python train.py --init="orthogonal" --beta2=0.999 --beta1=0.9 --merge_dims=false
Rows from block 8, named by matrix and row number. Rows with one number belong to one channel. Each number is 128 + 32 x the weight over the matrix's rms, rounded and kept within 0 to 255. All counts start at 0. Numbers have three digits each.
# convs0: expand pointwise conv (model.blocks.8.convs.0.weight, 320x80x1x1), inputs 0-79
# convs1: depthwise 3x3 conv (model.blocks.8.convs.1.weight, 320x1x3x3, trained with AdamW), a 3x3 kernel
# convs2: project pointwise conv (model.blocks.8.convs.2.weight, 80x320x1x1, transposed), outputs 0-79
convs0.200:077159169122120124140084145123115143105152150136146155112089140101097113139089124126135067155161169160097125108139179096119117082142068071118127104139079141150132149113089139090131169118143122135141140084166194176154093129108139134081135142
convs1.200:125130154182141142170146165
convs2.200:100130183168122058097117104146158130114164137106120103131151111145115138081136132104146148115114088150136218159084154192172110095112148173118094178111148135169145154122122150124111142165148138129048227123090116111130149087181132146157104156
convs0.201:140155117140123097121109167078179156128153118116107120153166110130113121103157154122230109136126131149139182088073134156161154075126107162134090143166172120132111088089147106112144136190101146157142162132108129186172094105129142083130084154
convs1.201:141099114105098087165171158
convs2.201:142098106127114149117133120112103114125117152077141098138195178093175098092103122161127137106145112088119109106182091102155160188143109097120133107160103087124143147125145181159145085107064130100134155086104174188143151120103133126149104148
convs0.202:062080128114100158077135100118147121073181091157125077107153082104123114163125183118160188146132149145120182148069121133238117070204115189151176118103114083127088105123173168047095109176086175111195141170115161175126169050174149129116133155
convs1.202:139124105094098101147182162
convs2.202:106143114089120138088136115101124162118134148137147083089157082095154080118138072117131176129121112180123147131116123035099086118177143062078081052129140083163120202158080210133173156116130076113128113124131173183194118142134107139166120071
convs0.203:088137129133160172116100168156062130157128120137115168149116106114098161151146135138135160131120157114081135141133096169083108145134103089112150134070126079153143153133055086147109116110151132110180129139147099099130142132130141141136153146
convs1.203:151186143111110097120120092
convs2.203:147135151094111117143123117138137114094163084141171123123126090166167113165158108113098096186130098124141140177104117093083147118093075160105139169153088150115108145060123110156110151148160051082133120165134077182103131112107144068087132109
convs0.204:161131116073082072083148125122057120200069156104151166102177103133185112152159160091097107182203138103121086140055153089108185195086108142122173132198107094182069122140201114107112167142161121055144203183144178144146136148125187148114049102
convs1.204:088145144083136162078151143
convs2.204:091130164129122116138137113080188106162106115072118155100125109107212086085112093173136057171122088114174132132154119125065121157069080126123177126142082110119201096187136116168143156130121177155193153086136200116151124091167092124173169127
convs0.205:136167088173108124134185111067139090134201155147124128184089201139072153148177204109099119138157194153166171119067126103076168099098178160073113143095168077082113178118080108150158141134112149158113119134098156106100107079108089108130106150
convs1.205:122127116111073093164178135
convs2.205:129074180151110145197109154113159117189146073107118161140142126170133161227135082128088057113132191132116115073178166165124104119147188163156113175181113125126118123134161120119129179179091102162177123106156164148133106151198109119085180166
convs0.206:050128056117105158108168175129085160132143124082118140134109136077133109143127129132123106107156146169078125155122145085150108111160125115133108109165082140158157153137181159166151164092142178165169093118144120068147063137126141093166117104
convs1.206:061087071147146106114144132
convs2.206:112115116109134139138121158112096064097115114170138125180086161097151119154147145147116098093188132058206124058150092113092101111137196157152120126153119119134123140160144147110099126150108112108138122096163148154137138141102111112137148085
convs0.207:095117143105064197095109109046188130119123104163107141146108156084098137145141137163129143166144101147114150114105102156094107139110176093133126056157065123043155148119092124175172069139129128090080087094132091157128099136159095161140136063
convs1.207:061174165129134138168081106
convs2.207:083255087194103135157147098165161184086099141188099156100115082192130178176162191164208150173120172076111129088107120140027122133109126137026094167084149176089139126091136065101137135128144134128092110079129169121184131083163151123109071152
convs0.208:124138135139115160188090194127111114126149113096159137166117118151143125101111085105152126084095141122154087080178151141147142181174113096165101147114121075094192124139099145157104130158153147137127180169165144120096099153141166136115102117
convs1.208:118148148173162194143131145
convs2.208:176112101135120147079131188149148137091127151120116172109120147136136102123049113167168106150145102173117132125171135138138146083092087121128126138118093139087199165165129057164149120132078109092019152153097090105141140162116139093081096153
convs0.209:155165113125140168141111086168096086126117096158153121093136102146063152111103084161177161133112123045124177196099112122161135089151149194093147159129088085179108163084097095150107072116118112125109129166187067086173106145094131230104098085
convs1.209:113155142162047128105170133
convs2.209:123075118116105156140160129157130078135195159174084064147048175122152117108137090129081074089128125104102163120149153098184118117133154072121101139086172129157166119155042148114098161100131112145096106179135170136147157076124127135107145136
convs0.210:172121129160125148122114125133176150146209158146050107136050153137092123112185131081186073175135208123089150067098157138216150082190159095186134096104138129191127095092133148094142131150091157170177168066177113160103118156107114119140154173
convs1.210:150090114179104114135092112
convs2.210:134153139150162043063098121145190127116109110136094119093134136119097146154130064155147135124110161102181116149117097101149124148109164136123093123123191108137098108146167000107198096088161188175103105085060164118124157131154022116208141182
convs0.211:119196133082176123195161155146153106111101158141106105140138124166132150159121203151164206096079156142170133108176194152151068143106144078142140075083192174115151101186063110209121175118126126138160152101168154119162081127137075113177075175
convs1.211:091126194114089134153113122
convs2.211:153073164091147111193197084122198159081194077100133136158125067145133159124089125139093064116103095115154170095090141125169093084053089173132069176207165141125149128128033116112178126210179102090121103134156161139077120113141086107147168110
convs0.212:157112055125141077170095122153155111129098084080129125149185152148141134217108117165116144125107145104076164072152057107169121140127128174154073123128111139149081126066086043117131140148167184102141139160172094202062124077128123091131160183
convs1.212:116130097144157128069098150
convs2.212:116110089083117103099099157123137125154149151073129154132127080137102148141079137080060088091161126071066120108138158124109122136172114123104121132133120133121120137089101142059163111121128155077198129171106168078156117120117120107132117145
convs0.213:103147087159165132081210130083144143171226152105131140052104169144136086083165117098078155073086143091139111083127181179070105120082138160165124135119161072127157132138082158157188159144132157109163149108147171064114112062141144097110114151
convs1.213:136181130126090077127119160
convs2.213:090075144101078162150165062171122097129096137083123094173100075165179119147102190172121123100146120153135156110112128162068121122102106201148171133159103060151128199128111141107125135117110159169131120138093124072153109150116132117075164136
convs0.214:073156190123144113126181178104108217151172129188128095103159041159142105141096121125042097113132142099139155126168109145127092183107087132131134163115070167135127113093166090112053130130207046134169135143080124094127121165175081173109158089
convs1.214:100086168114113180122153104
convs2.214:124040070193173121111153123081176160163114083179101083118160096145222114127091147154092111193113067075194108151146105146128125122136133087066131114129166150174092135079168135098136150168169181088104191072139151114165164201149135176148129086
convs0.215:062174145098117100145102120158060146208163135071119102116147079143077124086140077125006118159128143101041130123069215127202163132182093192151116143116113102138140103194140047063111090134134102134145160083097107174084110140102147123084134127
convs1.215:167107121104107073097121172
convs2.215:113143149125095146102097147071167143116158103159106169107111107099129149137105170139084038066128227072109128112111072156074150147156140120189108134145163179117168135070112127198157048141080175093127102157189134106168175158143190088143122197
convs0.216:121108084143171139135155146134149163191162124168141125109100131076137145136117163117147122098117129161142053155143155094200174186170103106070133050129094138119143189113136072093129150147148053117119079113102110079144141153153155056112138134
convs1.216:041085096129140147151168156
convs2.216:057075078164178123093088105093168128161136132103147095112119129105051088067137156112091102125092091113042133165135134107100128152123132146085085208122098170133186082173064112147170154138145113100112114145175110153155128159018105165129204113
convs0.217:117108103086151189119106109118106107140227185173123130114123097194098150138091167177113142143185178092139107127174115093152111163110118192190195103167170137139147147135100113197140098178114157102146132142107154100140092111158095140121166086
convs1.217:156117056123146100121144056
convs2.217:142133137153125170080132112118165126072152105111146119136136189090102112112096097103153158104155105098100133120149072138131137106123108106152112141177153145140164118106174165097092131146143140156130095132114126118160093136138129070146149120
convs0.218:159079109119127120165162154127103131089114146116114058115120095129098122125104173127074062138054104118183133088129190132072137168087140176104132136140155145111137142153106047148163111094147152121130105132175079122061100124095173125141091113
convs1.218:097052111141130067142161142
convs2.218:116070171112125071135131112140125077184136113136082151124142151167149122145170082129083150150137122124167145134078170149118182150137107086067101096130076150093149122112150059115160126098083174152125106133105150162078118141170121175140097127
convs0.219:141126094136177193095115066113129139185130119146087197093138091129116132131108145119110094147134124152117088129113179131123102090133103107140142137115125114108119123128154082196131124162071084124164167148136096091155070141095119132081164122
convs1.219:094084070127126103098112105
convs2.219:113172132139113106155151147162101198115166113185153132138153164132115168145139143113165186145104084077136126164079122082107143090151116094083086131218155113113148171125131091149081100116141066158168164095113096096116119099111221171087170136
convs0.220:142135111121121175101140112147131128121161113178130090148167146071099111164165110126144111132250128080214138174080197079134161136118174082082086117144122097079149178146088095100086132142113183125134100125142152141137128122163191148110146068
convs1.220:126115147111089148110102203
convs2.220:166128108146160102080108133145113103122124157169112155157138124137115115106126150132119196145141155127121074120130153090152174130143138141084146129107123140074146153116120175105089091067107071110169130162150178123124134175142165165161161145
convs0.221:147196128072140132128084102176132103164135116135131071101075111145103103138136077110171158099142124150129118108129122087151138105076109156122100071105207143109151137167111104147114159165142155109058139111119112117124109132112131170167048136
convs1.221:074102136171113116146102099
convs2.221:079155124152143113091116079080148133147143155132133140094164150223108128137145104081123104122102158168120138088117160129098044143153165124130135067079174171150119142093081135159192094134104082149133124125121154114145102143168154105107125102
convs0.222:149104141140137142150144112129100104116097132129119096106113148156099087222133145085157204125140094089127142139169144123198106119128118161169139095077139141135134082163137091147174150076112183113176134157116106140116150171146081132135097190
convs1.222:113084156093086178117111143
convs2.222:192121118098098074192115116129132163152082075117114074202124079132112146130126071102135102121136129066129140119165156127101165110097146156144159120134112145090108108137103106119093177082168134180111068120105118121091123148182115141096097101
convs0.223:139095078171120165099056162092104130131041188150145114096129100102136120132192164129084095118099166084109135114124142130097141094131141202070090162131141076134028091100081161094107181136157121113090109093107132088138136118103142123143153134
convs1.223:079110148164129050133148104
convs2.223:146102130142136134110146164139108149119156126171157125074072146098090155199147120172122156162166127129093208079104069082098147142173091124159070096168130149119146100074095092178157098177139132120203158148119171117077106128157097077131105135
convs0.224:145068123128167100121149137159152128092163087130115150129140097125185118162160133121209114147124134161107083143128130089155120101142132116180158106121149114113164095184112095140143141078130089162047115105136180178122149111145103130164201188
convs1.224:131158092074143117153066137
convs2.224:125151097157046163056149141137142143174134110098155131126127143076151181118078121132093101111116162114106163163140128100119184127133106117128161149101130107088145142097113088119074178131136137109104136118120116107147140093080124169100124074
convs0.225:136173151090187148130111114161135117131103095112141115180096097127082148105094147084160123143165106157185142126162116124052090133114130151122143136107093113098154118079142129136124205149117178119127117148139176141094104048149104142161157137
convs1.225:109118180123126146063104117
convs2.225:099112126196146179137130093146174155152129127066086126150100065147196134072136162168121148130176123169136168125101096136135091119109128135075129199111141127126188109152203086102148111144157144109121121130160159143148105144143108133130174136
convs0.226:122151157103152138107165096078122154139093077125097169111097178102111125189114163181124108112166136116150098151098115114152142140171131081139127101112170108123143158105126132147099089114202151083117140173122127046128123149191106120070107044
convs1.226:119177143151095098128066107
convs2.226:105153165113129112150094228092144108122145115102111127155169093189125100129113118132107105122131122130139128134134141224060073119183089132086111156154205088154152114102115193110143144144131098107162097197190158147097133112146143181134119157
convs0.227:132073083119150073063149127127107130150089167156148156085120130139119145131124127192118189161062128111135103161118139114152133134127124170118160064136119110177130095127156151134086115110117221153156163132166149137045156164140165124123145127
convs1.227:146122156141172110073134053
convs2.227:061150109115224133158098130155139098173145106091152118171111109096098163163107138150104092166096169156128146122186128138120129171107150165145093129196145092141126075137104121195076112121176171100181130134105122146024144142174137126050171159
convs0.228:127079132078145107111135110121193051131154155140115102146126105155113109158171175099190138107147109131162113098141136099100123134151119083129122043096109179156135076168033090193198159122152078161128092146131090100105169197112160121110115157
convs1.228:178120076166129094138145067
convs2.228:125110125079072142150104108050126101151078192134156177114149082154158083115134118139044094110145195155129156151070094108179090132148114157095184168153172151081076134163203131162116171066118089162092112167111114135116100074147127083124097178
convs0.229:117190121144163116190129149130155078096096159109153142109137132142114160144065145103075198224146053080120117167176144068079071090181155107137143169155186161168123128148150118075161186062159141107148114114125171069111128142120105189131085018
convs1.229:126128092185149145067098119
convs2.229:174126111100135161148128193100248118144145059070101145188160136081124119133131123129171105139130116057105117122164056106165109166046098125131170184226160130145122070112135093149149150130092098142196044121180037157107152134081133085091237124
convs0.230:184095121126084159175132142082087190107178154150118121173134150122083112092172106107139146144077125129171156062085192134121181158092116126149097092150122103224108139142171159150131107110127147124108144150129165155152115136110158124127142135
convs1.230:131071076126122105146172130
convs2.230:125138130163141159145181130101128107116169088099131137135144115108150086122107163110107139157162151104176127143108114157142117130089149163146122156157125107073165138116120172095150109180174152146179109101172149101154126182116151184156086141
convs0.231:116090120105097119139147137159176122083126144074126154122207135155201142138157154093115161154092099071114083094130143095099145182157121184117142127093101071106157144086170088149128058163076134086139182109123161055098079156147159128150098144
convs1.231:081100075138135172148153124
convs2.231:147170164092107085165101091133096059095126089158102121117118143089153107137109070117108054120155095086153098130148110130199123074122118116176144130149100057167142178144133079175164075128097150198186096123068129154087097108110092070141124141
convs0.232:173157160113065133088132037101155107241085149166064102106164102099173158100138167136134111080125154156163082139127141136145103147092108122140148087176095150167152149151085161090150121144152105118151173167104107090164089159099178129139184092
convs1.232:092100112116175141123149049
convs2.232:147207159109090139125086150194124079178150140151148217111084190135158073144206161113123155169072139170161090112138190142067122167077132099116155158097143177135062119122122160106115144180131171138207131091071182006116104114195079123118114127
convs0.233:200108189173075152150126130076156137165148131147143114132100130089185113129113078047145108153113162117089079081112124134070160159116114098128138125126132169165104143113094164140176169123177154079116089090118130174146141129099161135107131109
convs1.233:131165076065133101143161118
convs2.233:107116112157118141151126135146178072101106091138102120150145087118135126102101154106140155127083178121149087057136086130091101132112118135091191160119110134098159103189093151127182108186131097105139134197139134104077111150127061124094160153
convs0.234:110162104175132075112077131095218168140126081074047106222098227111059119165139153114119155135175165150117131155104102083107106161105091084113088185085090085124078120084080176138076131156147126140108121116126126063150070118140069141123197179
convs1.234:157142117130121120111193172
convs2.234:157133184154100087166159116156142111135134187162126186184078077210106192137116069124148101073131183087144135148149101108163110128152093126194099045150093117158189150159185109134095098104108116114164032162187085172069115179058099210145138107
convs0.235:152077110095130131120157141168090121082101131122134149106129113138165154144146097144127094052121107119109156128133058166146142171110112151142150198108106108095108157166093113166108129117135135153132079116104118124163099033170095140149124114
convs1.235:077081097145132128149174146
convs2.235:096105114125100138133161089163117130167149148159116083150163201072115122139120146211113152151072108179126190093123131207117121090095045096139185088092143145152111114157067131102162174088158169130124125160138090152151127126070114111125076088
convs0.236:158103151090139109121164153165087109137081098138159184179144156122133118114170128126112100155094129124128108121138163182139128137130133043103111159149169115090133141162080163145118085116113136109105137154097142105113145186151119192103071098
convs1.236:144068111099112102175142131
convs2.236:103096145097092143110145133132130101147126121137118122125164160136128143158128115133136147153135121181098146134114153081148137169150143108120124135109107116117131121103124105142191135138103199128173140172100160128154134136152087124118114107
convs0.237:128111148107142127097127144126156119088123115111112129099157125167145135140111163187095174115122154149107168157129108136170165121162153087141137100173133097099096162087122095159116133081133195108139176087090171144128135135139077112117163137
convs1.237:141120171098135133086097077
convs2.237:148103133109126146127123127065101118110131110058157168135149103122120115127093148117132129132137088127167103136118116142087154155101086131172114139083163119139133068109198153141098153155141129130161178127096145124161156070151176178080135145
convs0.238:161153137147171173155125134157229222142162173115158101145112147078127112101105162079090151112153106081157118149168140064135101148182112112032095138154121151150129096071142140077051153190157139187130119128149133114121122116161122109118104117
convs1.238:120114131163151152076095107
convs2.238:210157167130168114161144090138102090103124114156099176157092092102124179109112122114088151107070124127113141158133168150174084140144064150106192160123124132171077146148112162126165118150169116087154121113176151174095104132096200124139133098
convs0.239:089134147172066163160131114204104151138070113099159100135102107111097165132127133152065143112120115105111087106095155128146099152131130132148146109133136152147135109142070111126118111094097148104151154101189141131143120114115082104050158127
convs1.239:132172143137149133102083061
convs2.239:144171106161151142142085130139057173138228179113171177090069171152138109182157107155127149154145167165143145110109107102067090138146096107118147142135176154148152132076076161163137105123134112097096181123115122078123133133135147109118156137
convs0.240:115069139093135118097173128116147143123147138130147172154118169103139167113140151086208103080138086151085170150096069082201153154078098204087118138114134083137110165141127126069079090120126059096181144083058133137165138088151153129142147164
convs1.240:112153163075106085161165137
convs2.240:098125120129158097065100176118117127069075114123103102088087122091121129082091122142155114206114098086137133113159131073080136141119121139181103103179091134075066182182063124089119096139111146140164150114140154153137105135145092074129168171
convs0.241:080158142129151138127156119138174127129117149140168151118082176169147103131107192115097110065138128157233152136151132146189087105153079170170137125133097102128147123129142106133120107159140162164085206135158167142110142099183146117118079120
convs1.241:116081146160095113167095156
convs2.241:061095172093076134140127090145141106139127105079091130116122047140123095064098135148159137153164160119156121115114127130120098155151147160126133148145121142121124149136138158100141130178128080120159106143124123163176111079129096161128139115
convs0.242:112090098126077176134119130164034193122136143166135049059173099136142115118132125127224146101123150100129118150077130205183136113126080103112156149163180197139158089109163177145102130126142148114171083084190101240110192157112162078122146150
convs1.242:150150147160186175144153158
convs2.242:093159132151161134166137093097174161158126178117107104111151136187043098131155139099159091065121122177156089195125110055121113152120185137097183109220067129118108070122112144126138111131160203168176110169099086051109180146171056173104045168
convs0.243:128128119119131134146110149165135160113153170090119111091124137170145148228119077102166116061093114115079129184094138145117157201144107176141166119118115182140084129129122146109115110091056154117137059116164080133094123093080120087149118127
convs1.243:147097166136138094078147088
convs2.243:059134123162162098118154115159151189094169176149139140122086146166146170132134223069150124162105133103161166123106110168104098146186148089202081137133126118100115178099124140157104129117073069104158137108107127111052102129179118126101108107
convs0.244:117133119115157102144204151170132120087125109151135138118133124135154091169152135176167126142158142154101130125087128158148179142097167124132102106083202052129105205200108035126189112132061098169130072110179105184093122169135116140157174164
convs1.244:086144149088125154154112100
convs2.244:084143164087138141163169165080213140157184061186125153154137114116108092134121137103058104172156195096099140063097133142117163113161183172114125146129192152095131172117136131124181055157104067139145109149130117128133132109130141128248130092
convs0.245:170095138103142039151157119146148136049117119112096102152155077131135178115121122156128120091171149152134060176154099164136130155142109103119096164133138131146113129149120218127109104206128077096107180153134124102090100147109149106111088140
convs1.245:106102115099112091113091097
convs2.245:068097150143116163139141142116164150097183123128099123182128144136109114154091147112164148138116145083119122091086134149135162172146109091133127099146150144094129141105135189142098130142117119140142119154115148125124122128113165117183152156
convs0.246:114164158074122117119080162137068065126142087169124162142090040116076153128167169130115167068182106205114109084107086155147121121151081119111106164150093169104088112145157097115078110100144101092162154200118117096120097136109161137121138110
convs1.246:103106116174112074104169112
convs2.246:138092128132126189083113111168117133097140176180149084136089091110166120171078158148108137157153123099136107105120140158095164143101128182097196131144144152151148138096096113137112150085142158091132126155144165132129133134134173160140079062
convs0.247:087116122079112126137093136186093110152095151174100208081094118137086160093075159139152102116149184117166173158140102152108094175158182111143145113120156178133162071102077113157180152114104080107098035139127074125134158213080049105117116093
convs1.247:149164131081092102126167143
convs2.247:145152068117110120153139117099097156124122059121102179160192185108134164112156190152083189133076172197142053098107145184122095129153112105105200110163101157156173122126169134127145041111158109127109155147179109128123120122139187110195110142
convs0.248:149101101145116209149164133166141160175100107102167157136119138162084126149145170118096151143154163168133116122109105190088134095113118075121133120103130112092148163111104137131127145146169119140126099126133133115097150181135129103111155144
convs1.248:119132094115126110153225145
convs2.248:216092128092134130136140126087143115143106134086163096125164122105133121093160174155132144119133119164080150157140118134183084125149128113103145099150188109135155125091113165190160103162109132131122106203162131126139149097104102115095081117
convs0.249:058171083138139143123090144088116119140096122126169154104147151202119183118116173102123112103049126153103113139111120129149099132168124180208133099146140164172131114107148120086101123075173139081093103077143175090147180138088110118151140116
convs1.249:125133109160091085173119110
convs2.249:107116126099056168212154136144140187134130118058104157118146079146151153140126131144061067130079098116079140124104156172132133128142113094177125138144105144177126119135082127174115102086154127084121122175169042119154160141121174100104168165
convs0.250:121147146141148142118086142119044131087130112166056164088126117117185111171149149144161116087053167158118150072123102121190178114128086156129113161159091141151077131150115120107137132107131126131123113109156145101172117132140104151141097105
convs1.250:083110102152164152165160140
convs2.250:123183154133161158094152116124139084074158167121155123103132122127144181085189155167165158116149155124106133170124146097090122065093166142107117111127188147082102109161129140127162110160152140131107152148122095161149185082132131157132127133
convs0.251:135142141094164107124077136149148129114110094146135150184162118120127098176147182147080143136112135107121173140129119100106112150140116151119153194141127113062106161124149148214099139161078163131095176131129134179164060086134113152170157164
convs1.251:101125182104114106162185141
convs2.251:091139112101103133152122141114146121125122104126145126156122107193122162173113139133106114112078119114134130123107126135145153156152149163139080110096126153127146097128188130165136068135120144143146077130160116101082167126111128142145096129
convs0.252:091118131155093111134155172134150151149162123082143054139147137075130108111178111185176177135131130100179134140159159114190115150136165159081101122090121122115118120164130172108121101109162129123145184149160113078074129118195118150143130168
convs1.252:169158155124139158153177173
convs2.252:088165061123165150124160092079097094085095172085126149128103063115093097092141142079136155135083084118170174098111071103195168141128196110083086140215144051093118128102141136182168143188148109074145192158106158121163121135116059126090138166
convs0.253:138157137128080127072145060108130118132125136164093130135116133122127128123139141101101107158110166132118104135107092110137114149182098138115172126140116171159153119092095174121117179063151107151111128085094181105126119124102138082134103107
convs1.253:178161142122151120145168163
convs2.253:117096137177122088121156141076081082157126117102174142087085132082162151137157106147109107137138100110105127139139082092111155101119112090099127113162079115113128166106142158130131130181111153155141135092120165090158112171100138157141115144
convs0.254:141144115134211168145092076160118108162107119112141124113100148131096148101080148132144141105166182169163051175166057132091059118162175178179174129092105188159123163111143108119054095100107120119172095110114178163153119144167119085128120159
convs1.254:095100121158159090132075139
convs2.254:148149178105072153129174092120116096155169128084087105092089096092180143094135127188113097142063072062120147081134143136158190141110113114149141141114168119119133091105065119150153121127092193100122149083163104120162145107129137107137120118
convs0.255:103114136057163148150109049113185151045146174075185117105176128161076074191059136140121127143165119129103173198109156139079204115120194137126093071110170092067111145155163092166131103144128172224137126167171155153126155127180133066147154153
convs1.255:092065106155130125141176137
convs2.255:130106117140085096150197152125065118159159148147126095096120137142111164159115205099082097144145180092116171114083137118117125086151155162064111153112157037141168174148100147181149122177143215108083162157164120100130149077061121154107135056
convs0.256:089163109129118166151142113158155148139114102124155098127097108072118079171145130088121153116149157083092110119055081121153163179172098108101168070050105103158154191092155127145117078138121070124060111080154130150157135128186110145107147091
convs1.256:161184158110112110087099103
convs2.256:128127103106191156097129140090136099157146129132056154117144120169175128090102127099075134103100139096137116137132157063135145122152106127054089149120105142052126132117082116118167185163132101134112131149183145182158134149084144196138193141
convs0.257:159136107160152100130093096156127064174178091115092157109072168126069111100084065168180069101118166209164125170143059115107140174149127167101085133119088118125134152113167069133111169117071156098120157109162145080139095149116165159136125160
convs1.257:130125102180140063126145095
convs2.257:183090135141153183137105120122136161122115163136169199148134167114105103118095150142195094126152067133144103185129153138155103104183093137110099127157188191167157100089119111122104155150105028045161210128090196215123109110144120148115119119
convs0.258:098151131149172191134091170142125123203165125142092139085125146158131143136143128100238121105168116155127121150121121137081117132220054087103110161142089048193135154112096143160133103098077068153125096097172118115078092222152073119115136122
convs1.258:116106155077111185097128134
convs2.258:095163129142161130161197121076192112206134161142108081141102059159152097137083135154147060106170107178115105156131075141105172133114144154115088151151103110123136052174110132088189139119120214125145153100101130156099091063182093110121163116
convs0.259:120127138144138096180138126109105147140133149152086082121105118165076099195112143099135129112127245113118115099092109143134137137099105148167127058158129094142106098162113102129178149141190135122090185122165108165125116094121121133134126137
convs1.259:113135113124125133169177196
convs2.259:103158125113120135123054125124126176140180117179147180149152172061145170071142169132141179094150048134132116130126132079109099101181145101085136166152182103146103191145144145184093130146078094104128163126131122091146168089147150151128105087
convs0.260:123108132095201123099112152118127153127104135151168123071133145099133167132091172113166126120088079115133126084175108184120093084119100143120109143114107109120185144110188074094169143113125110049177129103195104166050132155099128125142140158
convs1.260:123101092116112084104091089
convs2.260:085072136118167125072086107140122107128181096124158099130073130143147096121159144115204128096090097116111111134169139145179230098166142149058144117107129130132123153106120165089100153083092187119113092117141120061097158143123137122143101194
convs0.261:082184115136097092146114059104103089105154148131141077133154118194087139122095177131169171137130137134115129107193095137106068095165165142111145152167131117099119145140132149124129135102066081094118106185076193128151134141104075101117106117
convs1.261:144175166119183160111137128
convs2.261:171101112105126140108093101092128134165125076127114156191130164153105097122158091109113168158097135131217191149065113152151132078050093162114166137098121149099099148128179126125068159140195166116108105088145160110143096126140187135179078136
convs0.262:113085149131099180109169119140096147171150147091186088116095150119117130146093061070122078092157190159154147098146141075165121112151144163181115151108121118129149111136149054139144101148157134099097165117149112162128122145133160136140108175
convs1.262:180204153120116107118105114
convs2.262:108110163169114093172219085108190147136078150188137129139095125188117138171080080106107121177147153056095160111109118158147159154134113142110108130122107110122146133118157179111080106112122108083140129116120154106131111193169100190129082095
convs0.263:093127138137126139122117091130147154145146093161161137110107159052158167090116170170150114097115053138070165134091142084095110125153097093079097108060104198164170099107127133122128162135081168129153183115156154156187131126119089149137142152
convs1.263:049122065128153114095107147
convs2.263:142109133146115123072123153140112056136093068146126143158133131087130144127127106094110143098143169145139101082084148068158106149133119148209144098115171126112045139166119176132142130132197027143196102126115108144127121116120159111147134110
convs0.264:142188085184159117100110131175104105128116163105161152146099172107027164100157125160191175079086185104147158122120110135161084133088169116138150109122111116138132110071070149108137136146097125119124190113137133199067124166065071135156066152
convs1.264:157084177136084172130108132
convs2.264:111108171140102176153128138188161139068138108073106114118126141081103118072106106105122115131147088080106217173062117183156126093147141159114092157127179078159113105094138167209171134095204159123083146211130117138118146155189083223126153094
convs0.265:084142149115140137108163129087106148119145161120164140143135150140167111098147127147129146098117088122107145120124168175139076166140113102158116122125098143123140191193097169125141107097143144148122085096156132127137183121111135125144113117
convs1.265:095113074145152097086131071
convs2.265:099121123133125136119117130152104128114121112173090201128077115106187182132130135139104107112087137131144102145142120146151204174138165143103152125114104151119117136148155124086073173128127118110104136145181138070114151143158104091127164146
convs0.266:111111110175175082135138162119119146125139091172122165158138128128175164195141127134140140135113153108114159133104141132122117090142079153085076119150176113119078086050102170115110181180128084078153167140131157112125081121131131106194158149
convs1.266:122160061114155110109100084
convs2.266:108091085117075118144139113186109140086118142149101145111101111134062135175130104101124136164098118086129106138146091166145070178154155136122110178096167131093147099101104147141111135116144101176143101072144114132142114145111147149101162140
convs0.267:124140154099082133095121101118119137101105103103121154110120115174096095169168153105061129216177062116147151102129156111117148142115127187140160129124128186139133083140172111113112184070082072124114073140132142129227116074096131165096067117
convs1.267:067150146069127166074152149
convs2.267:120076162095089127108129113145139179227085137145131175160129150160114118138139055217154068111129102056124154188169098080129143134149109116133169135162116145127116086159157112186134127182105110148160118151136122126143163110093127057118160163
convs0.268:113114144143096136123117098062161110166123165109167132149162186126195167151126160152082121147088111102109119172134127085134108099154155091160125072100150152141142092154079168131111173110123146079130112148087084129132143181144188129148135132
convs1.268:133119136090093147127103030
convs2.268:157095167188135106140140122097140128141116151118126124128105117128148108188112087145130177134138154125097118094165173108102098093121153089132115107138131101171163148147136146175094046162136105139162126148080098130120167099084164170164141113
convs0.269:131097124097162145130156166129071129181184113143124103164124158131105089064112149105054095158102155100105143105082146097131146096108151136140136116097085137123138112190117083129112102160150116082104124116089102150068106151090090091171129103
convs1.269:141168154180147111105109080
convs2.269:141161132120130173149112088086144115145108195109109108114078159137194072121135188089064090135173161144092103127125147108069159152118111133190191124104106136097105122150161138096104196048124164120096147109152105151086146129147115122194119125
convs0.270:162143112115115172150066087133123111165141124139101182082155109094102090157126149166127102116115128191161193106106119119156138085097119140139179201190141112135085180133118132167088101098095168115139151081097134090139081123142140165132176109
convs1.270:098077122102137106090184110
convs2.270:100078187140218129125142102109139110059159079101110081051179145106168134187112132062169088167160179108146064154147130119143124146073070126116138178108123195121172132075141126144121099123132013088107119109118185168131124155151050172044152113
convs0.271:157170136023128121166141138156149153152157122127153119176120153138133177158099153094052117110144111122117124115154191127082197133118168093145086105131083130089145142174118165146095137065202171135095103102089156098160162058203089170158113090
convs1.271:132106102175133121114081059
convs2.271:150166112165134226136116124147103081084101173113079123116156170120202031124057140144137134151159063076209155095193161121130127115104130160184136106168112155112148196082184127146132127131125067158048145063172075080066149145150132093096105152